config.yaml
model: "CTC audio transcriber"
time_shift_ms: 100
input: "waveform_16khz"
vocab_size: 32
depths: [2, 4, 4]
kernel_size: 11
wave_strides: [5, 4, 4, 2]
beta2: 0.999
shampoo_beta: 0.999
eps: 1e-08
final_lr_fraction: 0.1
weight_decay: 0.1
adamw_weight_decay_other_params: 0
Rows from block 6 of a small CTC audio transcriber, named by matrix and row number. Rows with one number belong to one channel. Each number is 128 + 24 x the weight over its row's rms, rounded and kept within 0 to 255. All counts start at 0. Numbers have three digits each.
After each channel's rows are labels from the 100 clips, of 14976, where the channel reaches its highest value: "responds to" is what is common among them. Only what is clearly more common there than usual is listed. The data: read English sentences (LibriTTS-R). In brackets: how many of the 100, against the usual share in percent.
# convs0: first width-11 conv (model.blocks.6.convs.0.weight, 192x160x11, each kernel summed), inputs 0-159
# convs1: second width-11 conv (model.blocks.6.convs.1.weight, 192x192x11, transposed, each kernel summed), outputs 0-95

convs0.188:139105116095107174143117132129152122061174138164127068128151109145101148163128112129123110126116175101120148108153167083150137131080121112099148137125127108119103120105156124187101133116131136128134101121116129099121088091145173117162120072146147120128141096136125108125106126120120097122136141112108144119109094162086127135121117155128141134093119158177075121143100150099122147135113125148149112114147143143099089138153184134116148151140133094088118143105117134101122083160098111
convs1.188:158109183131101138112120135141104104138105132105134140125136135119131132122128096138181114197125111146168181141113129105172159107139154101138173106122148157142147132080123161126132140168133090109065123121113164134102146128170127126099128098128076118093109128144071118138127134179151111126
responds to: the word "it" (39 vs 15.2); the word "this" (29 vs 6.4); the word "is" (28 vs 10.5)

convs0.158:111152109097126118104137113117137120170115112149138138110127118146094149099104140118168115142137080117112095081128115125149129145135158131118130132181100125114132150151130111139145127116095078141108162140095120094103144135126142120136124141088103133134112082152137111145116126084091101157100106167132146128169102138081131112114134121158094097130122123193152136147109155131126117092140133092165059132077144114121154154127155129091157151122085118123088168126144108153137069133139095
convs1.158:088107137103124140120173121068179072106151095133127119112128087120179138129161128110104102090149069085113109124178118100106161122162104117139172132099104150094118097114108115115067087139106121119156147159120153101105106123173127146148164128119137107132150110130132101136148101112130124104
responds to: text has "second" (25 vs 0.3)

convs0.163:124112179118149135126104113089137146126113134170108089086102072107113113176096090146170154119100087133135127132157081146114099115089112157128100131131123165130161143136135088163121115144154157173111122147100117131117112144155147097181138135124114130155080154114129148123133093111176133088112140116100116136124125119142141146161132101123149162150094138161115134087108147129112129155157106167124111085131149105124141152140133079138150093110109131102147151158166120138119086142109112
convs1.163:159096174108108123163135173137148132120088121111120133145126098171091146124194145154095123160152110108113127132133138124111132151165106138145092133127131166145119130127118141134160096126168119089160113138144158134141152133152114122130181090108169116110161141146120123144133166152108145155
responds to: the word "did" (44 vs 2.6); the word "not" (42 vs 9.4); the word "he" (40 vs 17.3)

convs0.180:120110109144143116100115115143064111120099145106126144152076130114127171081139130110138091113112149156148156077116114079102107151102131107142138149124132147121099124125140109109109093121150183161121135161105143100141130111182109077114131102140129118067108092119162126139131139156092146111105161110128179094154143099176111113154114135104140141152121112101152111132156104125096153130145127104123129158097119168128113140119140111170158156127121130097115162126133148116126115181100098
convs1.180:116141105143164153108116121153090148139138156132135134149157088125150115119138168109097107125106101105117130146087114132156126156142136065122178074182144145145111137111070139117112103135116101141089131115156116155120140159123102123154107126144132095122111117139085118138136103116122130138
responds to: the word "not" (76 vs 9.4)

convs0.181:151143109104134118167107080115097110083126121112118128112137101144103099118147128156101115102115134083114118037157132091123161141190135147111149139152143151129088088135140079120149120128119137140169070129119144121149154126134115104099138116150085124167121116151172167121107126147156106145092096127125149113154142160100107093113158114118090122113099105094120101135097153123151110136125124116135120170132141144088111140102121115155112121119113155107155120084150145160098145132126143
convs1.181:088166111122125106106129143123127125136124183151141142139121158164135135093153159134123178138096114122116125151109143164138119118162138099170138141140123168133145107119118068173122094141147110143115095141088126094134116151113082152149150138155131083138102147155122154149123065155114124163
responds to: the word "quite" (29 vs 0.9)

convs0.178:130126137133123100116124076160141138107138157141120137096128115107119154142115145129161167130150116137133104164086143111104122124140186109105100142128154121141184110154100122113099123115146137179145116129131136052102144126133124121156128105082128113125122130065083111098125107136119092111113142136129135140140137116107139096131128105151097115122125155135077088136155101115130118114131127180127152103112134194092079160097110159114111140113111138116126109116074129117108106118166069
convs1.178:116110135122139102126111115088120111133089106104116106148083135137135116170103089103134140115181109103126062119119104093132182113078136149135141135146132089155128124110111094111130130160127117156126142117119158151108104110150102115109121101096131133100156100112136107137089103138121157150
responds to: the word "it" (41 vs 15.2)

convs0.76:157093147126122183135120149094162131105120150163119127143131167093154156109133128127135154123083180082089128130053139124116092115131099132164135123135104075197076112083127130144106148117115119128130072106109163140149135091107118115134124138147113139112112094116123114160114111135097138183132129129126116139114144161166111067145122090147117112104106120110105143148123128127116156164128113128129095151112119107121080148150096142118155120102100113137119136138120117115134141096116113
convs1.76:117092118115093098119129200106097164103150110091125093097101114086135121134115093127137131123124090122139150137124167130133102125134162114132120148155097113136129154102093079131121117144100120142091143105158109131132105134148134131107080118135102109149098181123171129089134145120138128107
responds to: the word "it" (34 vs 15.2)

convs0.51:139126120102143112123148135120106113158112129094136137143139147109147162117116119192135101105143109134133121142131116117120217176115075113128149145145103139105096111116099082120120104136113126162174141095136130144087112123134126140121110126131165156137107119154067148057122123092116124122094095103165125169103091117145125141114115112078126152133132125110135106101144093172138103130143122095164096168146109145145124145105140128143118139123137159119137123135148154100129078117075111
convs1.51:099101149090140134166148123129177166114108098162122103091133172141104096133143100113137142150124119125103110095152099111136114129159135145140131101093121129131120126091096127173110112125106113133095097142114085122157147103100071080137129126135146092098105092167089120112136094076114127107
responds to: the word "from" (48 vs 4.2)

convs0.82:124114174110166159138129163134141136150112120157106144153086120165076113139143138148113148140142117127120126104138103107118152121131120127137121143108097122110104139115201086096110106110133135116127109088163134125135114160111159148132137150154134157141102080112129108128140129085141081122031105134143159074148135156137121144139114179122118108106119120105163115110154173102114161116098104086154133132114107102145144121130148114170089123133167120111113165114160143103137129122149129
convs1.82:086144129160127140117115179089168102133139169113111110113120108116152138135116112128094091078115146092133141110131120127149142111162117139123128153116092131122103102119145091157151110146154121109140087142141124158146086134127113132164129127137111151073161132112116105180120110156118105103
responds to: the word "the" (80 vs 48.5)

convs0.28:113153164093121101159129113163120132135158165123109159136126097160160163100121115116110113098119121154089105099148115136139129195112132137112133116127151162095157126156145122111077142083155120109106115096119150111097112102127129109113115128077096113106083161146139115131130114160145167172115113107115154127134111158104140118133107148091146138126107092099129078131136117162071113101102103141166133111126120149115164159138140086103136148135134158115104104104097122176155090111125095
convs1.28:110095164106120156113117145150163104125108146096161109187164161163114118170100134119132137100162142114109150087108117122161166108137074142124133153091145114161103117129114151098128113163141149112174116159154103137115127107102124141176090119120147124173112137178165140103136152126134103132
responds to: the word "what" (29 vs 4.2)

convs0.33:125116096108127117122099181157137087135120104135154124107120114102107123116135111093120099138108112082111089115159120122126135110115085139160102138171125136084112122126166104150150136103112151135121136119166148093126149167133152143129156125146107120124086130141144116180144149128105158156112116098149144154170161118136108168158160083120135122110078167144120140135129117163105137106088087131142096145123125147110125177100076129084115097133109174134094126099096090107103115143167140
convs1.33:122181078111191145128124132090126131107092145152139129143156103139128159111128163120149114140125119117137165125121149112159128140139133128204088117127102173102135124089174151141134148137154127126113160132139088123148115126142120090131133130118126154149109124125128119105134110089124080103
responds to: the word "about" (26 vs 2.6)

convs0.103:116120115167141142115097166153116133126117145118094086164107096139121108089122136132100118148141117117146143133166112172141124115123109140100132112118134117082124139138100155167133170145179194120105130186106114166089156096114123137111139159146094122143124108153119132114090131117110116073139159153140136171138133121144150153154094072123134128158120106127113114098122058149133155128135180136119126137111159133108138118129144104128066140089123120133128172092134099120156105137116129
convs1.103:096129083106110147129096155105101104059150145114094081112144084152124123119136133098108160116097115154122104148160144145114123122122079111137184077127101112101101154138124111135118132096142123119179127160144149124093155124104121099123120143129154092118149167111136136131137103094140130110
responds to: the word "the" (81 vs 48.5)

convs0.173:134153117126119143087102137133170168156096167182149111095115158099096131165097146088092150131142109099136120083123070115134116108119126105133120121114153118130141144076159131139110162080109144129138121135129102137156165095149109121118155134123144105128141128142129118073116122114112120126124107168092158107094139123112140103121119169171111150140117066108111111126148130191115119133141167121101131150107136079105139110138093123140156146116122082090162107098144140140142161122121126
convs1.173:113085091108116123106102119099125141075117135182086125124101140159115135150134120118145136109083122112112166148160091146103121141154103096120111103120110158103145164135150107124075101113120085117104123132118131089104105145159149117133110141154120094126122139144132120077135114137156086092
responds to: the word "little" (90 vs 2.6); the word "a" (53 vs 23.6)

convs0.23:179152121143089134119118159123131124140126086125122121110153116109100089145169060149127110116107147125109127149153120158152189116151143106149098122123104132121136078099100123125181074118117126102125120100109087173147118164145085163123117074124174107126148138170110110142108106101125106107127123138105106116122131154092123125093136100102133131122103131125133098156136117107118113123127151128151166133096098103143100130169126132136085107142138124086191140165126127107126151116120096
convs1.23:128111144125129117197126089100104131137101103133149087119102148128087166111106129096119102172129159122153117118140103116130128137117136131140114102096141163133145159105084088153160092154083113169102134150107157121112100121104184154147160147113085159119142097109102101154117153132127097129
responds to: the word "his" (39 vs 10.2)

convs0.151:118151171115158147127176073092079104078138137070123141149157114097137145144105119105153158096167157114121108161140125106115113095116130120146103136108099129159116099095161139115151102124154075134167094116139097108105115149136142120091125117122101119084117122108135116104106122086116119139160094143143152132128121143125099137129136115132105117094085119140137149131119146090130081114153097186102147133138140174139121148134123156154082128151147122117151139134139155131084106089102154
convs1.151:124112115130148131089119133125131098154129102145134086100124108140099115172135107110126117128124164103158074129145112139114113108131086141142129112125105133140128099126141109170111134136105119124129112167110164140152162130144100125147098089128125095092161158133115111153136153116125145062
responds to: the word "the" (83 vs 48.5); the word "for" (27 vs 9.1)

convs0.150:116113133137101145157098111103103113176141092139121118117130098109140110119084107121130124177091156156144093116100160133111145080111133116105093126126162095145116121119165149138137085132153136124133074118140116165104107170129140126112142142136117148089098176107111156175149101163139137135121126137122104152100074118095115135139131172112115168148142131132104092128138106131106102153163134159145109136106095165109121103100133119052155145122087111134176101123117144148149136117133153
convs1.150:125147076113163112135122119121140078143088061128131118162118146170142128108106152115118124135174164146137131120154144099125150138093111127093108130130120147122086152137117125092112094094138073128158111168122127159141138105092078132113118125131117116167126110087161111137156120150147109109
responds to: the word "he" (44 vs 17.3); the word "you" (35 vs 14.4)

convs0.189:083156110097157129148118064115107160115108089125139152102149149139116127138122079149119127136114164172195127192178157113095123128140155129163141136137143128129082110161111161133093142136140070109140130104103146101147150110128128135127113128143160094104148110167141139102135132076094145091120087111131101140153130128111086107112121120104106129096121140088125101111120112160143163093107151127162110129149140148131121147118104104133119120116110139098108143094122127139148125113183115
convs1.189:094127166124093174110138149145120140129149114173107138055105110158080114152102130094186134126124083125154131121125095115168194145152124126112141129149173094098138121104186132101107131133118119103077150121106141105120126116174087131120169141145149125126116129094123129108149131148113125126
responds to: the word "his" (41 vs 10.2)

convs0.101:129171129108124152063122094108089147119159176126157142203128136118164119117168137068088149184136093067126121154118136108099118128090108101126156101126143116140145138110118162134151171118081120093150100118104157099147124103103137134163126108116133144129108109124142109114121120147170109144114125097111091117108125114140100101140151121185150119070111131117099131117113147126153129118140090109129080112120149124117123147080112135129121131141129110099132133154119135127115139135164133
convs1.101:084117126106087125129169156109131152094096131111113135128122180094132102171121099133135101135100167103084100106113125095106131141161136156123140112136099100106080085091138117145171085103146095111167129111147148097090113121149117119128114156091143096130118123072144146097102156093121115133
responds to: the word "to" (88 vs 29.6)

convs0.79:108115173160096127109140106122112130166096148126130110145132113192145142135114107140110146181152123099090162128081119100127135106132147157155185163135121105107107116119110087149083110102162156142201136086138134122085129112120140126121127122118110128147095110136122143157125137132122100109081129094067106140116088131065130078112112130123129115128131106142123095110168145106140132127137102120166126105114130127136137100106148159137177096132098151101108132122119134113165100128150126
convs1.79:092091178124140121112150122063139081151110131094126120156147144127135135177138113125093148104139128110104117149146149113116113123095150116105151128134109114183170111142111118132165098179117116133134164099116123145160106142160098154161081089116149126140123125108109115116101092136122120124
responds to: the word "you" (50 vs 14.4)

convs0.65:077144130143130161098109123126077100122116086122143134157094146115168140152127141113125082154135108109153154126110118154107102182108064147139125161115165109177160183139147115111136112117142105131112121114140083108108109118151114128139106106114084184137132173122137138112118178182157131147114128125151168134114123142098099121108139112132107119129133106127127147086155136126113106061120120112106137100168094119102123126130083141112160112145129147099127156104145131128118085128106125
convs1.65:160111107146118152080078156099139167122119137141130104136085140156096126113098138130151109107131128100123090094146109130167172072122098126136074126121139127111153122129124130089091165123136108113151075129136113110146106149136092094144089130096103106137069129140141102164111097137100176148
responds to: the word "you" (35 vs 14.4)

convs0.39:127120105074111084178109124103121142092127132138135119129123131114147172120097123104126141138121139120102144129082109104106167114096151104143139090173133132135098127121137167101092167116108140162128127093123109088110142186155109114156142100089149108136138154137090093116132107099126128126180141157129141154147170084106133130157093096118105147120092123118073129126151129124102119095121073126137108155075142167102163146078113134112122139099160131122120132153146146140121127145154133
convs1.39:111100106103173117140117127123134082134121137129131138111120103096099182181090082077141084078188118132144133115161118155096115150089110197096095121102117111102091154143140139152128137077125141151135117112124098129155149107169113091119107107116117131116127089131155110118158135124131153135
responds to: the word "was" (36 vs 15.2); the word "for" (26 vs 9.1)

convs0.184:109176140101107127105138078124125140101123118172106049128126098159159117089098161093129114151122107133149105124145099125094091145110186127099150116158142131142112092119138153133100135148184125144144127137119130109091133109162121103114125082126088124096083116102144113149148101134094117125109124078139112170158110140158112124118137180157124134148121134161125155125153116112127088114131122094118127132156145120125111119121157135102110103170092145097104090117114125167097148149111113
convs1.184:084080115121123144074144101109110115117105126103142147136127124126111114159137076119107122129143137129135113114130153106099134150126089155110140130148089103127112141138083122161128130125134109116125103140122107127074126175106138135106113134143106154102104154135126132069149119082094084105
responds to: the word "to" (80 vs 29.6)

convs0.34:153125147102125144181097085109156133135134107129108138125099131117110116127151141117133124170084118062141124087108131119104086107129148098120189148126125126143136160068111119146136118079125139112122067090154140097101110130137123155138115172141106164164126133136132143136141136161136125110115116130127122112126114143139129113132136177100133140074116131147127152119129105079091121144114149105118150178102150091147126127117144100103206083126153134109109127109125106093113146163126105
convs1.34:125137126111097100125149130099137134106127150132149110102118096142111114140133068144144104129110079074161092149095113109131098114102127082138134118160134112144139103131141070137137156133097104100070109122109123095176095141124110115136107128115094105090108184171156121136110127131079111118
responds to: the word "quite" (63 vs 0.9)

convs0.8:111125133139103150107112115180151083140148114128127103090172097122105104084122096130136141139109137126142146141126137119135103159160098122136135122171092132130127130083107118138132143127140150118156136082097145101120078114135167124130137135133106121138100170104123143121167155161130075112087161173103158123115180107105136095124155137153117088120104111129132135181152105103119151115093163122118084100132094101116094148124100159096147148174123158105101093135127142117104166124114090
convs1.8:109138118128119137111148101094099154103078118101148134127136114083111090151141117115126137127099116124139080131129113116122082130141157130102092125096134127127115149159159140133137161155128113151106115101089103079130108119137149137097164158091110143149148114136106177118106139106113125156
responds to: the word "not" (74 vs 9.4)

convs0.7:125109151098121149154115146103109140099102113132120124109101092120099124124081109133125146138133115142117122093099156152180095136112104072131144141172131101090116079142139128109137176110133108137105108118104113131120112088127149178135141158168116148152062130148113100157131122043105106142154128116139138122125116117108144096114117139172146148080121132118154134115140125125158120184141127167096131131110126167116188128128102108096121108169157116127131146146159151108142131110111148
convs1.7:132091118128089124180099119144115147105118074118131088155092089113156124152137128156155111131125123124092176101142130129114140113153153146122113129121113121145106155181132146083115108131100122126112113149093115145083111091162140103098177142126111103178187138131123139132166123095117155082
responds to: the word "he" (46 vs 17.3)

convs0.66:070159109121098137140134118120100098195087110139118106151138117094142135117130122123152082071136097124100136120140130065110085167119121105114124136156113112131104143117162140102099125095134154139156130152136102113063165114115134148127118147132160157091109146155089104150155110145077134124151119135173138136136133140091137083143153120130164146136127124122147137150131124164137149161151124104111166146157112126132137140112061112150108106137120150073139124102134145112123140145123087
convs1.66:145164099109083143154102163112096142143134135165146092116101142144121069118128175131112123118110138094085089123060095139096141158113107129124109156141143075126091110119157133112123113179128136124110108164155112136133081155117133114121094151138102129130116125109157127138144108117112158149
responds to: the word "i" (42 vs 20.8)

convs0.41:031124122129146147132137105118102157151129121143122124121172111126125127187145124082147146102142150117123143113110104101148147102134115144125134133159112136069119099117118140119132093119125136139130152121155128142124110117148150106124115078181124158154069201147115163119146134112116102134106100130165087135117172127129107129143132131113154114123132085076174098142146100103105156136155091131148108114113068144115146135133131116154174143123123124082135131133124099122128121100122144
convs1.41:073094121116061151101124141128127122140140102147150125134159086102125131104134120123090125144101140137097154130122100097189082080084105159097081087123119123110095179140155121102172150142102130125123125124172129139126126157125111111140109123118125100110144099108127076125166127136112152101
responds to: the word "could" (34 vs 2.9); the word "not" (33 vs 9.4)

convs0.135:118123125124138094166161084100094140146117134114157098094116130110162108115145126099130140086164132143126116114128129081107105136118145119093114199123118118119101145146108168139140130114159111136127100152109132082079129132135136123129105120104172163106116133088175114136118138128122082081104093142100124168172129099116171142141146139125083164133111121161154105143138126087106111133139155130178134141124103096159111116147161117090109099115112134152144091117147142122132124179149085
convs1.135:156176090126143137125075077139138143127142097134157147127160130108140095146077148132126151117127111097122144148177132142129128099092127127162124097176134143119125102161133112109089128117127145098134136161152156132111140110109124164135154143136101171117123123114113128127132138113104159106
responds to: the word "three" (43 vs 0.9); the word "very" (29 vs 2.7)

convs0.128:082143136069144093141147106165107179125084132121112108149102109107122159127119123157124136102103101135134111133104159109093122146096133139113128100136130124117147114112081129128131124156095121106108110147143132071137140142141121158114123099100126153174135138091141148111145149138140136078145116139147089157090139111138074103133144121195112171109109136106125113133169111072130100149140154109138202119104120123110125154118144122129138118101123131155138173115135128143159089143184133
convs1.128:095122092144134146138111130087096147116110107130140096096118120169135109164127127139151120091099114148092104077127115114098082116083098120122110144131130114134084104137173121122093151123136110178134151143134151116100122117124144146141096094097120098140100176139100161142134078151143119092
responds to: the word "the" (74 vs 48.5)

convs0.52:159122127123130161152138081145091102099116108121170101182152116129116098142112101132114188068113135127142112141157185096116135160110123111117118124130134127128147102117120114164137138105139130158144139140139108112066121185114114165108112125174123112134157145125110069155099119123135093123090065123115132156174111111154112122111151076091141125106112102084100122100147145150125110130137090143134100133138118119159107148117101152112127128111154150117120103159112136107140113154132099
convs1.52:155088141137136112131142092090108091104110134155078121082185121141130135068138166145188109164103112164178129138149098138134178133132149120141134096132139118121165095155126123156115169124129119151123157112105124114098136127159109130112164126088097094130140097113096134156126089156138091123
responds to: the word "him" (48 vs 6.2)

convs0.94:196153194137102144107108118153123143119112165090115163154139115141123091141131094133113145160086106131093087132139167096126142093131126116133141115107109140127137075083132113109131117084151132119140136161140132095104127125174096141141112131087131122141116141103071094119126117104160108127104099087131134111130140100124138107109153110121124099152128130137122123113168139160144102096133184085113139108124129108109094123107201135102132118130131105097126133130152176103094154130132110
convs1.94:180169107101137091117129126120163105110170136105134115172125142108092135139150123082094119111135140113108110163128153109098143178089138159149114133093131107109085177141093174115135102099139160091139099113112108161152090139124139116160133112092126105120133112139145132135115152115161063159
responds to: the word "you" (47 vs 14.4); the word "your" (26 vs 3.4)

convs0.15:134059145115107148099121096123055136134128132159125109101125123136079172114146111158120119114091120129121081140091131127116107191139121102093120109141148116111142130134151119112137099120148096079085120118111144157155078125115119111106134135150170120112132135131122129120100138124117126132100142119113142105106143133097083131174118137166094131153131194153120103149112132137106175086148110125131142173153125147120167113173108146094126146108118168135169150109096148137134118136152108
convs1.15:128172113103116150132149156102118121098088135138134121122090112110087133108114141136126125116126121115169180116115133123113105117125093186103122135110117097156075132098143135143176134143151173151130120131184133113127093135129138137166107089162080126102112102154139101081172032107147085089
responds to: the word "she" (41 vs 8.6)

convs0.62:120108133110106153106112112098113132160124102095120151111144120122121162163113145133172141142099121119153105118170170155127131117153141078103130127150117099115094098154128142116153125201132125135115112104153134150084125101138087096097116104131102162113148164130118143123165130125117115138087123114128108105142128127104091105140141145103105093127085117158140129137135154126152162125147082142153098062149116158131110138114165103134091179108099097098108098133147167064119145113115107
convs1.62:138131157133156176165094137141069116107129135096103097124116084147105135149149134120127146147144124077149112117116100105171107113095117099118118140108085110096080137169125145157082116128162134156167114128087104159118131112119151136124085128083102119099118136140114130091113128113128117144
responds to: the word "but" (59 vs 9.4)

convs0.100:135126098188117146135117102121135111127107113133121109116127134132149124093093101120120090097119149135094150168160137117179105127139152135133138133090124149161145116133120172146121153200173129115088113123153115095127089089137099100150141157117130133167167136142096114125157129132121114138124118177149096164116160087106136145136142113091101145101145120177079125072157138167128120142108099112146161098077132157120134083122090125112131129115107129106101131130082121114128117113146139
convs1.100:125138155120129124115138151087112177171105088125147101174091126157128125123145159119098131145095121130161117119092118180107107118139128111110085143124129153125111121157102109150122137141109171163131133104139083160107128144123113132120111186109143090156160200108097154090126125123135149153
responds to: the word "i" (44 vs 20.8); the word "my" (30 vs 6.6)

convs0.10:129070162124099136091106110165138116131123125142147100134106110148101156141130112085130105129088098154170102143131105056145164151126127134149127126127121110171128141129139093070123140128127156132110151086111139126133140076135097141150160152148131135105145165114087172095132108105080101153116112130124120112145087090108129136116117115091114113101126140125109120172156100116148125135129115135104106090105108166140183098154132087122100117091114120133136101152172124137120095128109097
convs1.10:123122107121145128130147115133115092090160113120171095098128101119136127131086136111137116118130126122130119101105164141118118085098113134145111114130132110162127142137148136123139091132125171127126113117123114123118117136154130124114074125131136101129158138123116142078099152122147105106
responds to: the word "up" (27 vs 3.7)

convs0.42:097137143153106124106137123096110160140114141139073119102120121124129177139130131138118108128118148142128171137086116128117099117107115101097192123145088136122132148110135134086156119116152130164147103092133096118158118110143088166148090086137111145128125093168152094125136106150096166114167107107107160134156149109083114110153129127108136111127148160156118073135118156141113127127086108089083111122060154157116104119109096145114156124141101156114098164127090128158108119140112114
convs1.42:150058113144141115123130146154121127150112146111122126163121111167119105156143161081153132165158165158137117144101139081105076157122120143129131120136151168135133150125109139099109152198107115104132097148167105177099130120104088164148144154136126092126131121104083151100080117130135138153
responds to: the word "be" (52 vs 7.8)

convs0.156:142094095108136173131117126085119157165099122197095090134120076131127178135117143116183119115143109157138111115148155115165116121163144132127150127165153134114111109109118124142136137130176148126160086160118109127158107172121123132115131092106141117114113163100080107083114125118134126106099143124181124095107081115119122132109125146159141101176104125169134118155112145144103115114124072106118131134105147141131145101160105142113178103125154139107133142095116113146125155121090115
convs1.156:146068154147141154129104141128134113116105132156148111169124125109108135087117107148112111076147120137149148137152154123179130128142136108116123128142132127135123115100125143106136143177132146098099121119106141129097149154117132111135138135120142126112122157099122102110151132132197119130
responds to: the word "be" (54 vs 7.8); the word "that" (35 vs 13.3); the word "will" (27 vs 3.8)

convs0.69:072117147125136146133143143127139111133167107172112092139178106145148145128110166139123108077174120103137135139129128132148135113130118156135174111126131167089135111117116132123131113082112190111104105120106120150094162114160166104122125120108133133166137129112121086139123148090091155102119107074128110140141107093117096138127109159116142102142091133131097106101122119135118132134091097100152085106164142139157110101163092142111138128164147146123148119168129120134105101182109069
convs1.69:127087144130131135156092131139126102158139100099127146101129150124112140114115086115150133138122100123170180087144154154106125133141107097118149124143155133091113108140139121120166075170135145132115096173089155137165121138122103111092096103145121146091105136159123132176160130146190080134
responds to: the word "no" (54 vs 4.4)

convs0.123:103120193088118107111102098125082175103127162127136106111126131117149132134115148075159134133134125153195124146144160143167086156137124141146126152108106099120114101119106151165121133125097128131102138095109093169130119105148086109113138131133158136164121155130143154134115164129093130092083088105084122131113103136108132122075128155139114129107118135092096123119176101117104129107135156112126125128109157174114074122130150095104146114119153111104175135128132141091149111155139149
convs1.123:156114132123110083121126123116158191139126120169128093091135138091139145108095070122144099120140132129153093107147111069116149105133122153107153109110115154132147115130105119156122144120135138127169149105158112105117196136116123134132093108153130151139074126127129058068144135112119102134
responds to: the word "he" (45 vs 17.3); the word "as" (29 vs 7)

convs0.4:109148135114130116116109130090098158119113167147155116210094167167124138090102167124154127115162115143145105080118104138112129152134123114120163169128129096132125083130101106104074149104116144133151087113108118116106124136156159141105126141162107129133144104127160134080088133124163121122120145121149118103127138129099120088135114108144128133153174129175113120131129098083100104086130154136146153148183123128106127081137149142105175105131083097136107117128103108130097145120124109
convs1.4:129117093153125162147048158115092098094094127094168103101112139135113124155132123141132156101108084148096105133145153099119106160117160108112094112151070145096125069105098130156108135177139127127093117109130125141140138108110117138129130119068095111105103152125127075125127110102142098105
responds to: the word "to" (74 vs 29.6); the word "be" (41 vs 7.8)

convs0.22:101105150129136152086106145155087116137124157156140122118139119116123149114108108116149172111134100117176170114170131157123150092134124114140126155126134108138147109087136129098117129119166189126151143104121156142097112152173154129118116088178123067121104137125099158127148127127124099115121126143093125119136150128133088120152129100119156144114126096125111114094106099154098150136105137134151081113105094096096110122100158125077142133129109170095095125151082117189129181108131147
convs1.22:119117109106155168114125179097116126137122073128175124101130145137105113121091120091083122133166075138161127141196130144156072163144080099101125125120119141115136152112120116104123093095130148131145152116164096121118100131101111121154135139130106131124117128132131106100139135082086138128
responds to: the word "i" (50 vs 20.8); the word "not" (27 vs 9.4); the word "don't" (25 vs 1.9)

convs0.11:091117090134085138123083143149116120122138110108101149116143151094126147112130146142080124149094118104119089092131092104121179100171139118148103135129150109089145146091134132135134126123136119119099112108099118125137146125124147167137157170114151158069106109106124127114160132142112125120130104141100148090161167085098151146150171138142134134116080054124166126116111101104141124114146131103103141098142140100138137106137155133141183137113156153115124134102159165086117127183133153
convs1.11:144119153129096086100125114117145171115104185122141166118147134139114121117155093140126112141119138150170155163142135123104124173132119127087155115144111169130132129105118147139132093143093119125115111154115134107167116093134129114129093153171107109082124164104104153116141114128143065124
responds to: the word "quite" (41 vs 0.9)

convs0.92:143169161095080133110108113117151132112178163159103086179107115130159097158133147104133120102122104099136098143147100121131151102121170111145108133103083136139110119098103149118143162152145175141135137137121147096101120116164087146115107088114126112147104146103147164130117163099160115117090128135168112076091156113142099146118147180102132137111105153144088108097145123115141118137132135107127102135086141137120099116111104136108173131128108132101088119105090151168130149141152154
convs1.92:151143161109095159093103155146159127120189111135132159141174172122136123139120136089131106084127137140145111140114111077116071133136128140148118127111158134140117086134128082145152140116136145120138101153134085139104112138086151135102154156119146083166164142098160135142117106087130136112
responds to: the word "make" (28 vs 1.3)

convs0.102:100112118111124093132169140126105117160121085114100117132159087120103111116120121158162160113111110140125083109129122086114129130109178161086123128142105107096094131100134123150098050150152113119126147102090098117122142118137133119146118130124147087171113125153095113104118146101102096155098145142160177157104128147138124182099100122125145110150121121123113104092132112140150131114134170171117144126197149071118138144099155141135121150129169140081129150132128108144136142112109135
convs1.102:121133135169144147106162127152126139133112147089159111100138166114120103097093135090180135120161118142173112152132090149158172105104145120138115125122131102114123139103159130092158137150098153114147144113123130113087137099132117102133131125095088176125143142124090107149162139197117142115
responds to: the word "he" (41 vs 17.3); the word "his" (31 vs 10.2)

convs0.185:122133100134120087138120154128125098137111104103100138142107176117152114211101104140130130131097085129138145132134110113061170134127114152135122140080175112137112152122161140141184145136083133114082112094138122102121146093136118153092150144162168117145125133117122156115140114103129157137129096094120114119153094131139136135111133082177110135133111119129149106135101125118156102146132132135117107116120075121086145175075133121103130120119124150126160121107080119088154132132171139
convs1.185:119100145123092169121116136127155130129157145091131141094140116153148128079131098147097102140074084098124129141154100132193137129122118115141126128139134130096116177129119103102146148127116098112134133086101126144104122160151146154092096129133096130097138107181129150126179132142119123118
responds to: the word "she" (56 vs 8.6)

convs0.154:140153098127089125125153133130095153161091177140121121128149145168102121138105076117104132139144120101149129153144128120091079108140112109149111127162134091093166125131140111141092128070141140088144118172158142094105144122183127126136105082150102118083084146115149089164131094122155126138164156171115109127152119133137119115121137067107107140102127152132150127113113135119127158119143144120101137139105156115113150145123127145099112112132078101121119100167076116135159125143080143
convs1.154:125125112128138091138103157149165146102163117070081107126112137156080112156163121140120123152134162136124108092121116097135101149089122094143091131162169123162111159145074097140091091090120133129125117144136117098101143105156123143104102018116160115133138131101127134098121122092093133135
responds to: the word "to" (62 vs 29.6)